From a checkpoint of a small image denoising model: activation silu, 17.6 epochs.
Rows from block 4 of a small image denoising model, named by matrix and row number. Rows with one number belong to one channel. Each number is 50 + 15 x the weight over its row's rms, rounded and kept within 0 to 99. All counts start at 0.
After each channel's rows are labels from the 100 images, of 14848, where the channel reaches its highest value: "colour at peak" is the nearest of a few named colours to the mean colour under the peak. Only what is clearly more common there than usual is listed. The data: photos of plants and fungi (iNaturalist). In brackets: how many of the 100.
# convs0: first 3x3 conv (model.mid.0.convs.0.weight, 192x192x3x3, each kernel summed), inputs 78-116
# convs1: second 3x3 conv (model.mid.0.convs.1.weight, 192x192x3x3, transposed, each kernel summed), outputs 78-116

convs0.108:38 51 47 66 56 72 46 65 22 69 79 46 41 57 37 46 40 60 39 46 57 56 28 52 79 59 47 43 45 87 51 57 43 24 47 73 82 42 59
convs1.108:59 44 39 63 63 48 28 24 97 68 54 45 54 60 33 40 54 61 63 56 38 70 39 36 43 57 68 49 59 42 68 64 49 65 50 66 30 49 26
colour at peak: purple (25)

convs0.121:39 58 54 47 46 38 29 52 39 33 52 42 55 62 39 33 38 68 45 77 18 64 27 52 37 62 58 45 54 65 68 43 39 30 30 78 62 63 34
convs1.121:31 34 39 66 51 38 63 46 56 54 56 47 42 59 50 17 52 67 22 39 36 53 55 44 66 62 56 32 43 56 41 35 28 42 52 53 43 39 47
colour at peak: purple (26)

convs0.19:39 77 39 79 65 62 51 59 55 63 48 39 47 55 38 44 49 80 49 53 51 43 28 75 84 78 71 44 38 57 68 48 41 53 53 78 49 64 51
convs1.19:49 33 32 51 49 48 11 36 94 82 62 56 45 45 31 24 55 62 58 66 30 46 38 65 45 60 57 41 69 36 48 67 42 47 45 37 48 49 45
colour at peak: purple (25)

convs0.125:45 47 41 64 56 72 46 46 41 83 51 38 43 65 42 64 47 80 37 52 44 61 37 62 65 60 55 42 46 88 46 31 35 27 59 74 47 60 49
convs1.125:48 65 46 65 59 49 30 36 99 80 71 61 53 52 39 42 76 66 65 60 35 56 46 64 56 43 66 51 77 52 50 62 72 71 43 59 48 55 43
colour at peak: purple (25)

convs0.103:37 70 40 36 56 35 23 65 49 37 33 56 52 52 12 33 43 81 53 65 07 59 54 48 44 64 49 42 39 46 75 48 20 21 60 86 72 64 41
convs1.103:49 39 59 22 50 38 38 72 57 62 77 49 57 38 44 21 62 32 31 60 27 64 54 60 51 66 55 45 52 37 48 79 55 53 59 47 76 69 39
colour at peak: purple (28)

convs0.152:62 50 53 67 47 60 49 40 54 64 51 28 35 79 35 56 28 62 41 71 50 49 55 54 55 37 58 49 65 54 52 42 65 56 44 71 46 56 62
convs1.152:54 51 39 38 60 63 32 08 81 94 68 44 84 55 67 37 81 66 44 33 37 42 59 59 45 59 64 19 51 42 50 49 51 45 49 59 44 42 48
colour at peak: purple (29)

convs0.148:68 52 56 62 51 76 62 70 20 32 35 48 58 48 63 23 56 63 50 47 66 59 55 61 55 41 44 51 48 51 34 45 49 42 27 50 48 56 41
convs1.148:65 74 47 27 85 51 81 62 51 48 56 30 24 53 60 93 36 39 31 51 44 33 42 40 24 50 43 27 58 49 39 32 52 20 59 34 54 70 50
colour at peak: purple (27)

convs0.179:56 51 42 30 50 61 44 58 74 57 40 17 68 46 40 43 47 67 37 38 35 57 48 52 60 78 45 45 38 42 67 57 44 41 55 40 54 61 26
convs1.179:63 67 54 54 71 39 66 40 72 57 53 39 79 19 63 43 62 50 48 18 75 59 48 60 49 61 48 52 66 39 56 72 44 67 41 27 53 61 16
colour at peak: purple (25)

convs0.39:64 25 31 39 19 68 55 59 47 76 43 37 60 42 44 50 54 65 51 61 26 62 66 54 63 64 83 42 23 40 34 50 56 59 49 36 39 33 45
convs1.39:65 53 42 50 81 46 78 75 29 32 42 41 30 43 71 63 49 34 57 52 62 43 37 66 35 56 40 64 46 44 51 26 48 26 51 29 61 65 39
colour at peak: pink (28)

convs0.191:39 45 34 39 56 49 71 58 55 69 26 36 53 57 81 38 38 69 58 58 46 49 47 60 45 54 37 34 84 58 24 40 47 81 45 41 53 44 51
convs1.191:45 64 48 40 60 36 43 36 20 36 40 50 41 58 47 55 16 59 57 45 62 31 58 48 59 31 29 18 24 42 38 42 34 55 35 70 25 60 27
colour at peak: purple (25)

convs0.95:34 46 31 55 39 55 47 74 66 58 30 66 59 58 14 41 60 78 44 70 48 37 64 69 57 64 64 44 42 41 60 06 73 52 59 60 58 32 30
convs1.95:48 53 32 43 43 44 49 34 42 56 54 56 39 27 32 44 56 31 65 70 32 63 71 37 55 71 56 48 41 38 35 18 40 30 67 36 41 47 55
colour at peak: purple (27)

convs0.37:37 58 52 74 66 57 27 45 37 78 46 60 50 58 44 55 47 73 36 69 40 56 51 53 58 57 49 55 57 54 58 68 36 36 61 64 70 48 58
convs1.37:50 36 82 36 40 63 47 53 79 93 94 56 56 46 48 44 74 53 53 53 18 46 42 50 50 53 74 47 50 49 64 55 52 86 52 48 20 66 46
colour at peak: purple (25)

convs0.122:49 53 39 72 49 68 49 27 48 75 58 44 48 75 32 52 38 86 47 45 55 41 29 59 60 59 57 46 39 86 61 49 37 44 41 77 50 66 68
convs1.122:54 52 56 56 67 55 17 29 99 63 72 58 45 47 33 23 54 64 56 64 41 43 47 60 69 52 75 30 73 59 56 64 60 53 64 60 50 55 42
colour at peak: purple (25)

convs0.178:30 59 70 64 72 57 39 29 45 67 24 74 57 55 35 36 38 57 65 76 30 46 10 56 36 52 51 15 34 39 71 50 21 52 40 62 78 88 54
convs1.178:64 29 57 50 31 44 58 71 27 46 42 62 32 46 28 51 38 51 32 43 75 45 52 53 58 54 56 18 45 51 53 37 44 41 67 79 40 57 61
colour at peak: purple (26)

convs0.41:40 83 79 63 53 65 60 38 56 58 29 40 53 59 44 33 42 58 62 55 21 57 44 53 61 35 54 68 44 12 63 45 23 20 55 68 47 62 48
convs1.41:61 51 66 31 31 44 48 65 47 35 58 77 51 58 46 71 53 51 35 53 58 38 44 58 48 41 55 44 75 04 44 81 43 66 61 72 47 55 52
colour at peak: purple (25)

convs0.168:35 25 29 57 57 50 61 46 40 39 31 55 18 27 44 42 58 53 54 50 90 52 82 55 45 36 42 27 45 53 64 49 65 27 45 68 61 52 71
convs1.168:59 50 61 38 26 35 61 59 48 32 49 53 47 59 50 55 41 64 11 45 76 34 46 57 47 48 45 52 24 46 46 51 42 62 68 85 42 70 54
colour at peak: purple (28)

convs0.160:40 82 57 62 67 56 55 57 44 76 34 31 41 66 29 47 35 61 47 43 38 28 33 52 53 53 24 42 54 72 68 42 52 31 54 85 51 58 44
convs1.160:27 47 49 38 91 54 36 54 79 58 81 40 39 21 53 37 61 58 34 57 12 63 36 49 44 74 55 38 70 44 47 41 52 50 70 44 53 52 22
colour at peak: purple (28)

convs0.35:49 50 28 67 64 47 39 42 39 73 47 53 33 57 48 45 38 81 52 55 43 55 35 54 51 64 74 52 36 82 49 55 35 51 42 89 59 55 53
convs1.35:46 38 51 66 34 40 13 28 99 76 62 50 74 43 32 33 53 55 58 67 32 33 32 53 57 73 85 31 64 55 52 70 45 52 72 59 48 67 36
colour at peak: purple (25)

convs0.134:53 73 56 72 63 50 65 52 51 95 49 45 41 85 22 47 69 64 29 62 54 53 30 59 48 72 60 36 34 57 60 38 48 43 45 92 52 60 66
convs1.134:45 24 47 48 27 48 24 47 92 60 77 56 60 57 30 18 53 64 31 48 22 53 43 50 56 61 60 38 57 45 47 76 63 67 59 55 61 42 48
colour at peak: purple (26)

convs0.42:48 62 51 32 33 47 18 64 53 41 37 52 45 48 36 43 51 60 57 55 14 68 33 29 67 54 48 44 38 46 44 22 24 07 42 82 54 35 45
convs1.42:61 26 65 41 56 44 71 59 41 51 79 42 58 49 28 14 44 28 33 71 22 39 47 49 39 46 60 43 57 29 41 47 41 68 56 70 56 75 58
colour at peak: purple (27)

convs0.109:49 48 40 84 32 61 68 45 83 66 43 42 53 36 74 51 54 42 62 69 74 43 37 61 60 62 52 48 61 54 45 66 49 69 65 42 31 56 67
convs1.109:53 49 39 44 58 62 68 46 24 49 29 41 34 75 53 64 16 73 55 33 68 33 37 51 56 24 51 57 08 67 55 38 64 38 15 48 57 65 50
colour at peak: purple (25)

convs0.158:65 45 43 76 71 67 28 52 52 59 53 52 19 63 11 28 67 58 48 38 15 68 28 30 54 51 33 52 55 50 71 53 53 58 65 72 48 37 33
convs1.158:32 71 28 45 35 56 37 41 58 72 59 33 66 27 70 41 64 48 40 63 43 53 42 70 49 82 48 59 62 65 72 75 61 36 62 35 36 78 49
colour at peak: purple (28)

convs0.91:60 32 46 77 25 58 43 48 57 64 53 40 60 46 66 50 52 57 51 37 54 46 54 62 59 29 45 53 48 82 51 50 30 96 30 47 50 42 31
convs1.91:54 59 53 48 72 50 70 49 36 30 41 31 67 44 49 78 38 51 51 19 68 41 63 46 58 36 52 50 28 64 45 38 70 42 33 47 38 43 38
colour at peak: purple (25)

convs0.154:42 67 51 72 61 71 36 54 46 74 54 47 29 67 27 43 61 60 40 45 52 55 43 53 75 63 41 40 37 82 51 44 58 37 38 93 47 63 39
convs1.154:53 46 39 57 46 52 21 55 82 68 75 52 43 35 33 23 66 69 52 41 47 54 39 53 54 59 64 37 73 54 58 67 52 62 56 47 33 52 39
colour at peak: purple (25)

convs0.64:34 54 23 53 54 49 43 47 41 46 44 76 19 57 25 40 46 63 31 58 12 71 53 37 66 56 54 41 37 73 72 25 22 45 61 81 45 50 63
convs1.64:50 36 51 32 58 42 62 34 76 65 85 46 55 60 56 43 50 71 37 74 22 54 46 53 43 49 69 36 51 41 73 37 27 62 59 77 47 48 40
colour at peak: purple (25)

convs0.90:32 81 64 61 42 46 79 45 68 34 43 36 50 84 15 45 49 61 54 68 26 71 43 52 47 40 56 37 56 43 68 41 33 42 55 72 49 34 62
convs1.90:60 45 68 50 91 51 32 63 56 66 55 30 52 43 65 24 74 64 51 36 35 48 57 71 57 69 50 23 53 48 73 53 38 67 62 58 42 39 25
colour at peak: purple (26)

convs0.44:44 71 39 72 54 58 40 68 45 57 40 76 39 73 31 34 48 66 61 64 18 58 40 48 67 53 52 50 39 69 75 46 43 55 59 72 66 44 17
convs1.44:28 62 44 53 37 71 58 23 84 70 37 70 70 53 57 47 50 45 75 63 32 40 43 55 87 35 67 59 67 74 55 63 41 45 47 47 52 53 31
colour at peak: purple (27)

convs0.23:26 33 44 68 26 44 55 48 40 50 31 55 50 73 23 31 53 62 38 64 84 49 22 66 38 43 51 39 55 46 28 37 26 38 47 59 48 42 60
convs1.23:56 32 46 52 57 60 64 71 33 70 65 42 64 51 43 48 60 50 42 63 12 63 44 56 09 77 51 29 38 35 54 29 32 47 51 41 57 54 65
colour at peak: purple (26)