config = dict(
    arch='unet',
    model='image denoising model',
    dataset='photos of plants and fungi (iNaturalist)',
    train_examples=90422,
    image_size=32,
    crop_scale_min=1,
    horizontal_flip=True,
    translate=0.12,
    rotation_deg=10,
    color_jitter=0.1,
    task='denoising',
    loss='l1',
    noise_std=0.2,
    norm='batchnorm',
    activation='silu',
    widths=[64, 128, 192],
    blocks_per_level=2,
    block='basic',
    attention=False,
    upsampling='pixel_shuffle',
    init='lecun_normal',
    residual_init='none',
    optimizer='soap',
    beta2=0.999,
    lr=0.0023,
    beta1=0.95,
    shampoo_beta=0.999,
    eps=1e-08,
    precondition_frequency=20,
    max_precond_dim=512,
    merge_dims=True,
    one_sided=False,
    adamw_lr_other_params=0.0025,
    grad_clip=1.0,
    steps=6200,
    batch_size=256,
    epochs=17.6,
    lr_schedule='cosine',
    final_lr_fraction=0,
    warmup_steps=310,
    weight_decay=0.09,
    adamw_weight_decay_other_params=0.05,
)
Rows from block 6 of a small image denoising model, named by matrix and row number. Rows with one number belong to one channel. Each number is 128 + 32 x the weight over its row's rms, rounded and kept within 0 to 255. All counts start at 0. Numbers have three digits each. After the name is the row's rms in percent of the matrix's.
Before each channel's rows are labels from the 100 images, of 14848, where the channel reaches its highest value: "patch colour" is the nearest of a few named colours to the mean colour under the peak. Only what is clearly more common there than usual is listed. The data: photos of plants and fungi (iNaturalist).
# convs0: first 3x3 conv (model.decb.0.0.convs.0.weight, 128x256x3x3, each kernel summed), inputs 0-255
# convs1: second 3x3 conv (model.decb.0.0.convs.1.weight, 128x128x3x3, transposed, each kernel summed), outputs 0-127

patch colour: pink
convs0.50 072:180144151117135113123129110095120132154102146083102127123090104189130143134089086132113115129123145134157130156124097142132157143127143119148134138103118166127123118099173119102138120148141090121151138122128107159152122109132112141125133147101115125137134118185142139116108109141136142133128152097109128131138132168133146152152145170131126118141127097151142128112172090138106101139114148222203080143196156153099200126126143094132158078075109096103116105144130153123140177086164123148067081098097198116158114193085117128150119089146197107054162127181116203110126033170159086116108136077089074103088149124116154122146103166161147153151122185099124082115071105144113103133105129111151147079101209087086107225021198166147097184103142000093103077085135109125124130153146100
convs1.50 085:166135127141050223161114143099157119103114165144163151075119166119131128165163112139134090073115093153156095123111092095099105092079070121088119156105057062137105165105086124122136158132160097168132128130122178078092138134125078129118176160152153174142131098034116175123164084132143178149118160099151126124170130142162135067133163135104114154209098110138113143118108096146130095127102

patch colour: purple
convs0.49 083:111135128114102143139119188139139102150156088183089146146153108137098093119132137113147135155177120127132140145147112134130109107111152129095136133145122135128148137099096139125129126151107135152153107130117155120112140150110106137134165145148110116121133103079113160120140129113135171113139154120106136129134138120120118095145156099107105156109175135137150149135164135128098134145155164124144180098120060161190075137103118116136127124128109143160069120142121133101130148158072126153131142129124127170134124139142136112165140167104186150143150101121135114146039195121098107091252144124086000111111110103135154194034114123097093144112136064094109138058123131092092160133149118135242159107148060126181131142255092184125186077123093191076099118203161084168160097119116044
convs1.49 086:165139105158094148167136143132117151113113132114109110151187160107130133131129177108104167093141099127140145141118101158129118098171115083161213131133109110190167131097147092165140164100129165119115140123148088136108169080125071144156119209185143130070081084061143088077148114160160076145116118101135074081154173116151127133098180114116153113121064155184128122137096132219137072088157

patch colour: purple
convs0.115 072:170135125104121091069182170106142125155112094195097150121118112191121140109141144110113149098112117156110131088124176144154105133164152003106135136091101141161130145141118118143129121129154165158118111110127141135154154112093175119081086157121092097159119134116184126133119160132132097150115112167173134090122098097147127099117104146142159145153173135150098109150071130126111117152116101132069113088120176127133093149140062071139147179158107159149079101170111086138138109116144143164105139105134131161141116124131173154140129171138084163081199150072107034110119044074089092076159119070111143163137140113120133165167148096161131172088142090119124195070140166082136081067165116114114116072117136159156161112102061131111126068112086155133217077171070131155113081115041141
convs1.115 100:148156148105102161092132154166110107127109076113169132101121118094085143107135162149082181110069064163122089108136163105171111098118060148083075085099075052127115134112099148133120184142174101094143132133154165184109144150085136102120132116118137108176107110156080192201095101121113120128124138124094112092128120140145151101140161043061093144123185142103140144126165116084170064136133

patch colour: pink
convs0.57 090:096129148150120142159104149142136140155109131169137111138126127116100127113145156142128114129147123133129122133138116155118121147127125127118140132160138119144139131110073158145128157123140136098142116150109107134118098093124126151161152120145133125114121131095123126115119138109141120102117128124138137159131169119132107125139086085114117130130162125128154139119158142118147113118158079208061125126126152181115083142162100162096099065131163103125088134123166106128142147062137119151141156012154089102123107130123118192119097062163102119080028133160111084088210110106109184173115180085157203117153126084095107100033103126188140127135142086157117144124209178128154119142204086097125196048143207127024073137196121099058109102110084057103064098133104177098092132159044109
convs1.57 094:142086128100141159118121134134144144193143121122085193136103175145179108169145162160134170143102142041108102132085093103129101117146094153134190147026113169078155136134117099096133113095149149144097046114141114100150068120147115080117181155129082081105140150080173067111147156099178153109129106113198129095110118170162144129107109097112136184127127153139183146094137126091114165129110

patch colour: pink
convs0.61 065:144139150139134123149128138153144173122150134188116195134115138178151143126100164091120092161090120129135106122126147146135168172125141053091133131143100144139140129131188116119168160138127104109103141153163148136108129136115131141175104155133132155126062143150137052157148164141141147155157097161178139113142189173133099162141135117110138140126140119175156144132091071171109135125133116097092095125082145179143067166099125170098171099132128172121084155111202174116122120091132122152112133144164025197151112215097102167141116064082070116164171142133126134140137106113101088130050134179135127096119146107100098092066129090144113107198154123143083174103106117027173158143115115077082064057104141091093172128155173084120114090103088177123119175083103134060114188128143132
convs1.61 075:135125095157191082108171076085123083146098117094149126133105145084107121162141137108120158110121134067156147122212141133099127164137165139138112069218075140122128147110112147138125156124097073147089140156152129136059132113125102169148103124119101118176024115140080128156084145120152084081162096115128107157164085081131098111145167113210103139102163098108163133182144173145144140103145

patch colour: purple
convs0.3 108:085102093137125132181148140149203120146139133164106159132090097110104150125116073161141128083132115132114136162149123149129117153172148104051127126069130118132099127134119141111173135126136149166134164149152165147031123116125134127152084141134130135092104116213111089125094136141100120158142106105133129129101148135112127071143140118138128137139161087086153121075148158118149140132084099096095130174070111175084120161006126112089090138137110092112085134134131159131123163125021136159138105132101100072072154000125113112131158124152130118056119115150121123090112148128109046132114165153138129087157103119133165149129112131137140180118146129111089126126153058156098179158091107087064137092197125103107113124132133149188116101054104140144113104123210079138183088106069164
convs1.3 114:117086183000098163109124082114135121097126137099141099182133130172121087138121147108117086188116106079127126129132107132167100134157121108151140114126111129074125110089135181169168050136141121142153085067096084136135095075173145131099105179142159110124197152157152150093105144136117079154083140200091138132114132119107105105128147146098093108143096105134146149128137073144142087166166

patch colour: pink
convs0.41 068:111161130143088121079121091143127128124148110229110141197038186148131143116144148056117106134127104123125135143121160127123147152120133162091163147135115081136130147137079072141099135110133148149147140145120144136112138099137103109097080126103124092142157118159105178122137176128094137126133122118162147114091172143156109088132154133098164129114090129169115120124086138108113126118148129028156153175150171132122069137114152109115144177133133127073105110157141222133178098170103090160105188152099094123156182088103144146124175151168071186101088137142176135133146082158155082043069166197081082171136076125086153072096129137151116182115089134129072162154078166041122152096127095115125151129184126163183175111132159131119139154130125124150097125195104102080171123077114078
convs1.41 078:085179184143084096088132067151137133168118110112162065131146115122142141102226137087083096131132135128187161155123084178170169134091150120126167122170046153071119096110101126146109119149161114163144099132133160146166086126158156164184123128121159123092146132145100124147153097160146110191114161115093168120067103088112092115093153150184073110156146135139129159150104154137148108077061

patch colour: purple
convs0.118 118:092157114154120106178156071153209122115116117110137160152085101088138149132104061140143113086136124122120148173122129130125123109168132143023104164076129122107096149113148119136137116142123145203146153100149110158087093181104147121131089126121107134134180101249104130162104108127091126155127114074099121138136156124127147078144135121119117147127122093119168146093140138133112108094113154077140128127068148165106097177097109104130069115164067111092157107120157149156100163221109117147125107117091127099106117124138097112102147149108153103144038157098158176129132121156240136141116132098125064111114134151213200103131105090131147232128153136135089115116134111132103101140132157149099149178154129130114108155145178131176046104076145146135149104099198132106174078103176099
convs1.118 087:134130121084103106127156160083145127147185198064185108149183127206121120080099106123123152149145049146097116115097164112069077122067158119131140144113155123170157132154176114080108133131129134123107161162139145121109098130179108165124161077069127089155161108116145167137135117151120126115093127103116137166131091144109099053128163165115149182139087081136096138129061159120100149132224