Rows from block 5 of a small image denoising model, named by matrix and row number. Rows with one number belong to one channel. Each number is 128 + 24 x the weight over its row's rms, rounded and kept within 0 to 255. All counts start at 0. Numbers have three digits each.
After each channel's rows are labels from the 100 images, of 14848, where the channel reaches its highest value: "patch colour" is the nearest of a few named colours to the mean colour under the peak; "place" is the part of the image that holds the peak. Only what is clearly more common there than usual is listed. The data: photos of plants and fungi (iNaturalist).
# convs0: first 3x3 conv (model.mid.1.convs.0.weight, 192x192x3x3, each kernel summed), inputs 96-191
# convs1: second 3x3 conv (model.mid.1.convs.1.weight, 192x192x3x3, transposed, each kernel summed), outputs 96-191

convs0.52:134160185083117114148144122135135105128124106113119113110128118152174128142139137126112136122137141114137212129156149119155144146158176130149112138132158186133139118092155135104144207118107143140107106110116146127182134157114106127140107185180114135091121132180153150104120108093131104092
convs1.52:178124129101136127113086152165128125142121114088127135116065125137095121147105178122115156123117132112111138139117092119124169125130141121172091139122127132080164120142132142148180165128152121093101077131140149186110144179114137138110126125117108131142119108158157131077157170101107163138
patch colour: purple
place: centre

convs0.67:126140152181122091103124093112109103127112114143101092154110112125135133142119139168104180150138147119162163153137142112140129143143131138105143141140141170159162105126150116150095144105095118162086159167116113116139134135129130114156116150157113128117144163191099144148093118101129100144
convs1.67:150135133131116129138082142134127143119150115105120136107143128113096131109100078176130103128145130167188109100136118110110105124095107142136161114124151116169121156135105103118106109114109150165129093144107134127078138149117113142159115129134126139133107100138087080165097181166139176152
patch colour: purple
place: middle right

convs0.8:155155118091134119145111117117112098073133136109122106117097129097168144168141136117127137106131162101104164119166163134128161107136183102111164131129111160131110109100166122156126168114126136125096147128112131098090130165142125119129085176156145126117136165157091108103117150061151108130
convs1.8:129084099112126121111137121110132164104103152112152130134057172096109132188125157116111133101133158170158092151168157140115169113097147134140109139172128117126131124107088118172131107128133143137112184104121177131130127175138111110108115107127105103140133111144143170183125144089126135149
patch colour: purple
place: centre

convs0.4:115093154116127118071146117159124111094073110108068105136123108109139125110122146123114217172161148138135166140142114145179187178123176117130101155154147127164127112140139143111101155168126147136115134081107086142171112172114135142140111132162123136126146151186123131148081141106129098144
convs1.4:140120106132138145131138139180130138157180127123169105128059105153111149125120102154143130097119118134088132155113097163160120096122135119128103116183125132123122108112136155089160114133136123146102134124108138147123170167104137110125110135128105114132161115128147132109180134126103159102
patch colour: purple
place: middle right

convs0.112:119122117156139118156138168162143130116083122147143121122089136099100136132146137115123166170127131148119209207101133117204174148059121150082120124091127127131149127137110122112114103155170121124129124123143108142128096157127174114133128110106134136103089142163122134114109101042145113130
convs1.112:149136088138089134125129113150148134141126165124118093103093140153125099169164144076180143113109124156140126162103103117125107175158111134140095120161139136136118140130140113173168124123164102114158097167120159137131107131115123104145144123139115128146179088155090152123126093095120139121
patch colour: pink
place: middle right

convs0.64:149113130168151114117151118124116137140140080068096110137127125140135112100153100160116124059091158135122132159156123193128126142120171113093115095108120142144105142171162133098122140098129136146106092104093171133154112132120158135145132118131172124157111145129090149122132104124123147137
convs1.64:107113146128110155110130143151115100131147148110119138090092145136110129070159109136130128087117129151127121109136133121113120107143156129156139112109108093145111133123157145124101177143171141060119132120140133177187113092131184123120172156156096127151111154148116166084133108098149100130
patch colour: purple
place: middle left

convs0.62:127152102116173148155114150117111106102102082120177085107059156131149116185126143110062156174136163133141112109135105143136156124147138134136129180121145126102136118108121153113160129107098075097139124099119125141088156133110091118128116148131125173124140124122146143115114139105108117112
convs1.62:094186136139120083158113114131130142127078111159163128107114113101118150182135122122081100152125123117147106135087123107128140122156138156100156148117141136115110111117086137134142109132119127136148169114090093115081131116103103143147100133141143122094138123086155091139102163150119159111
patch colour: purple
place: centre

convs0.189:127129092151101121154113117145109110131120144122159131114167138118064142128101167075160128130108105138136139131116158088155132099058115135109154137109129133151137144128081097115124142146170103140142120101129105121129145104140155111106103085081135129128143110097120157144136115109142160180
convs1.189:130147141128126101104102162161166138142166163138106146069121159140138160124075089104183124140106127128178136126161144131125102155148105152098135107121137174139130103123135122091082092130128146128116113124118127091137132137105122158142104110145119145126121100121127142130117126131087130124
patch colour: pink
place: top right

convs0.35:123130151149130102075129087113124090115114107155115093138106122119187110148091137133122137147133138074138159124149127135134165143089153105150125101123125165149116088114129131133115168123126156138116077129115112131152135153195130148152140126180144144096110151209125150121110106100154098119
convs1.35:125115151139161110087067140158153159145161103109098124161109121159123138146119144128156168162099111139137159088127087125139156088106128163156146128155107133107154133145139119141155100147131132145107099139119128165112154153101156150137145141142106138147134107141142102137181095146161093142
patch colour: purple
place: centre

convs0.9:145132129181131091078127144116111126118116084137120162160108128145114138130082167114152129124065075154084112147096125150109103136120113143154150096137151118098129131136136100089173146117149132084165095174151125133112134143165125134132164146124100149115083136123125120118141153113104151178
convs1.9:111113114152136141088139136125089117114129112123088131158167092110117152094150148119185128133088112120140138173115132123102121123146095132126132090059127103133174147154123123121154166130120106136150104171135150073160112084142147101104151139132103161085134168133151167118157128094138110164
patch colour: pink
place: middle right

convs0.92:157135128115112141145120155100139140108157172106110136135087164135143140140100098167123149110136119135104156120094104100132134123110152112168118159131114150105128140109144103168167089078106142140120170171121166136152117123175131147094089151146109159132091121106126144123120140128103171142
convs1.92:090142148130139135147146127114117154127116131149119150086147141086140128108116109136144131125134132162155129134167125106114116128196128139111147153139133094144097133123123113120092067139100153182129155077122113114072165106128149112148153163121152126141094142072131129151092120136130113138
patch colour: purple
place: centre

convs0.15:160139153112108088088121119148109104138129110101146110143137148141128102121117176127116103100134106118088138119152116161129136101095128152135127096143114138113107121142140104104076144138174127132092090055104102108152116121095125143155088079119125119142165155118091117132117124134161170117
convs1.15:134114119113153131145144150087150104163145086144164122122106130172111143151079107133130144140164124131067121123159090124133139135122140108173118130127156132144114136131128140119083122170130144087114089115123110132124126158100099149119084139136179145167118142122118109105166123105153151104
patch colour: pink
place: middle right

convs0.18:143125177117122107107109126126158094116153102121136123119097124126218120104121129142125141116136129122153180144187156125142151154142141141135139101120161172161099116127180117100155168088108112095150104090089160149137156138131134147120096159163135158094131143188104120132144100119102123112
convs1.18:157088106107144118097095139134111096140159098132134129155076118127081163105145133115082144099117128128129147158116126144096164111089132088167118103136141116148133117145109156101146115143155137091099131121143135166127115170097144134115141138104111135162121079133137129081133113081128134105
patch colour: purple
place: centre

convs0.24:138159095151138141172150117144125120134107135116136086060136169152142118171093149135087141138150168135182116080146094100129126117170146140132118193120086117089108113135127127117125133096113117180126162125108123099132164140144117101108125130134129116123139124097167123106139108143160150115
convs1.24:104160101085142144137122073163107160124128188104111115049122152157113101155121146138115167149131152129159105080110124106140137101164152162155136150158117112109134112143132110159133129108112140117138133136133158144111154122100146133144127133144126089158160059153143169143172161154141128128
patch colour: pink
place: top right

convs0.190:112137156121082117148141134134124116117130101135140140102145121132187123093123152112097168126139143115142173133188153142151137154129166120128108124126139185176117134081148161126122165112129123174106144121127143106124115146100151124144110166177127153117126137214135118104111157073115091113
convs1.190:125093166140125122135131107123141139163119159069143135136099177111114143148127133095127118088117158129105126145145141119149182102080132114146141119154070137109153093135141155154126103097148109142102096144110144162133101158125174134117113136120119147127152117133114116122115104140076083112
patch colour: purple
place: centre

convs0.148:146145160121119127147147164093167083108132103119131117115091137153174112130094156134087152168134148117123161126140165098158141138131151110119115126126152171134126118100162106127125188093136130145099106115100138114174132156123090143127111190166128158116121143175145144114149143080114105097
convs1.148:136085104129123157128122150161101137103155174097110128166043136105079118138116173105151147118098103115149133164107104122129169103094137125139115108131092135094131090142107148134140127137152117121135096158114158141126132163101144147108128123125088142127138067175137125146148131111107165150
patch colour: purple
place: centre

convs0.156:143149150168130095066122089120140132112087124149093121170165146127166113145177148129149123147114134097150180127157144105112160147089152133106143128138111174153127085168163107141094138120089111140108131148120084162139139142180146125160120088161132146132110156176089137113131096124186105131
convs1.156:143091107169121128114104163110147143112174137115097137167100126103125100122119142138159120127105171138165149147168140133150112082043141125161124086072105135161112132148141119131165140153123137140122107126126158108134138131169133119135137125116102158132100103149105103177138113119154129121
patch colour: purple
place: centre

convs0.33:149111102107142126140126127120136127112133173120120112154091141147145150133105097079136168122102132141133110129109101117124134113165121132166120133129130105095126129136138117124174138144112146112119255161125142123131142103125142131173157122120085140122108091128128134110137148123108129168
convs1.33:052116126155115109152165076093146108148102121174114109088173112137136122085144128125114119139097110091146129133156131124117109129142147153092164158096137142117082101141099168117109115093114155157140139118126098100098137054113130144141130142123136116103127157122132123139122128127108109140
patch colour: purple
place: centre

convs0.89:141109166111119146137144151095159109112113112121130098127105128155200128120119150140100175163144140109138166128161132136178154143119172107139100120126128178130109119103158135094134173118125145142119100089092141129156126132137125118162104166158118145115150142200122125126110107073128107099
convs1.89:189119102117140097092105161143132138118135131081141140144076126152071154122111130113120147100158134108132123147127085142113142101112144126159093104142136110102134119152111160145162143124142119098113102154123149152085150153097110091109092112142090140132126101172134120131170126142097139132
patch colour: purple
place: centre

convs0.171:147105153125133139103143129101150093102146123119147141108112098108197159096127163135110197141153124139122169121158142125161164145122145141094086138144138154154133103100170119102186152123129114164106130111126129101152130149104121131149103181177131172102124139201146129127145113096136103119
convs1.171:143094123082125111153112109104102174112142101116150092153094140115087130149144149103140150137155159115136106111115104124124161094122125124128108119129137086120130133143118194139121100123171100142121123141109146144129148162078114132163101103099147165138133104111131126128097121132112129092
patch colour: purple
place: centre

convs0.116:134112165102120130138130143109146134097131104095112121136117121140209124156122144122105177147123139112141159127181126131146146169139177119161121136107121165136103121099168133118113195119117136131109133120120154107176133140107118144127101158196123159129134138218139121113146134129116117111
convs1.116:164130114124131088103088117125109141102147141057117124159085122159115140121147128107159124088101145117140136137147085144113153122114142133155123130142106092091145114153099118168139129137149105108151087151136143175117137140157119117126148125136097123126118064177115120106160130129096147153
patch colour: purple
place: centre

convs0.7:125170123117120123145132122117141117123128175105110137148103121141191111157102139123126157129085174103131138108146142126112105159157150137110174146141095162125141093154163124135105129121110090146096163135119187111170133163129132163174141168157133130100096108109107106127127116159139113156
convs1.7:071137121152152098195120105103083102153142137112105161127117123104133141110143110114123117138122139115136121130161140098130127142121136130096166147095127120127133105097126113089072121091147161138078123117116113115140109124144118121114130167134092129135062153088122089138115165132118075133
patch colour: purple
place: centre

convs0.186:126153189097105110140143160144152105100135100115141104125142135142180132137137167126121158150149139094141197138172135133165173114139173106109116130102133150136114111094146125100160175132112132127107126109122133105131163122128108125134095177148120154105158145204133134121146125088123086102
convs1.186:148109138100132124152093153139134142113115108106154115160077127125104117121120133132150133145150154120100117178133096156125156074140156108134094112150119114103126113092119179128177112146137103087113137145132138182146141166117119120091096109132103131126096073155156128084167129095106163116
patch colour: purple
place: centre

convs0.191:126147115101123143126141166129170156083123145126152160122136121143126164119110132125141111136123115120090084111120166127122099150177154132164117105151105157130105146161135142121186176100094134150099129158128156119151146138126120163118148163193110124155068131123116148099138092134147130114
convs1.191:138091122129157136084123129162164079136091138102107127189142143071120171158136147101130125157108142109133146160155129139180143118141124119126107145087125114161107132104143122103124151138143110140134127158151137132107095145106156117137127115131081125117128098099147140128132094110124131124
patch colour: purple
place: centre

convs0.65:141105190098151129133152169116136120111130136123144095117119120141200111138128163126098171155147132114157202133187148118166151145141155139129138139132139158134115094107143133127142198104096135137095129114117117123152150129117091138144093160157108150094099138199137126122129120093105089119
convs1.65:153104131108149123132111159155124125101137127061132107137071137099081117133124143116110140116123115124127121151128090126133145131103164099132063142139108122108152124132090130138146137143152100111097086140108136167089096177106106150149096109097083117146128090145161097157133105130112169134
patch colour: purple
place: centre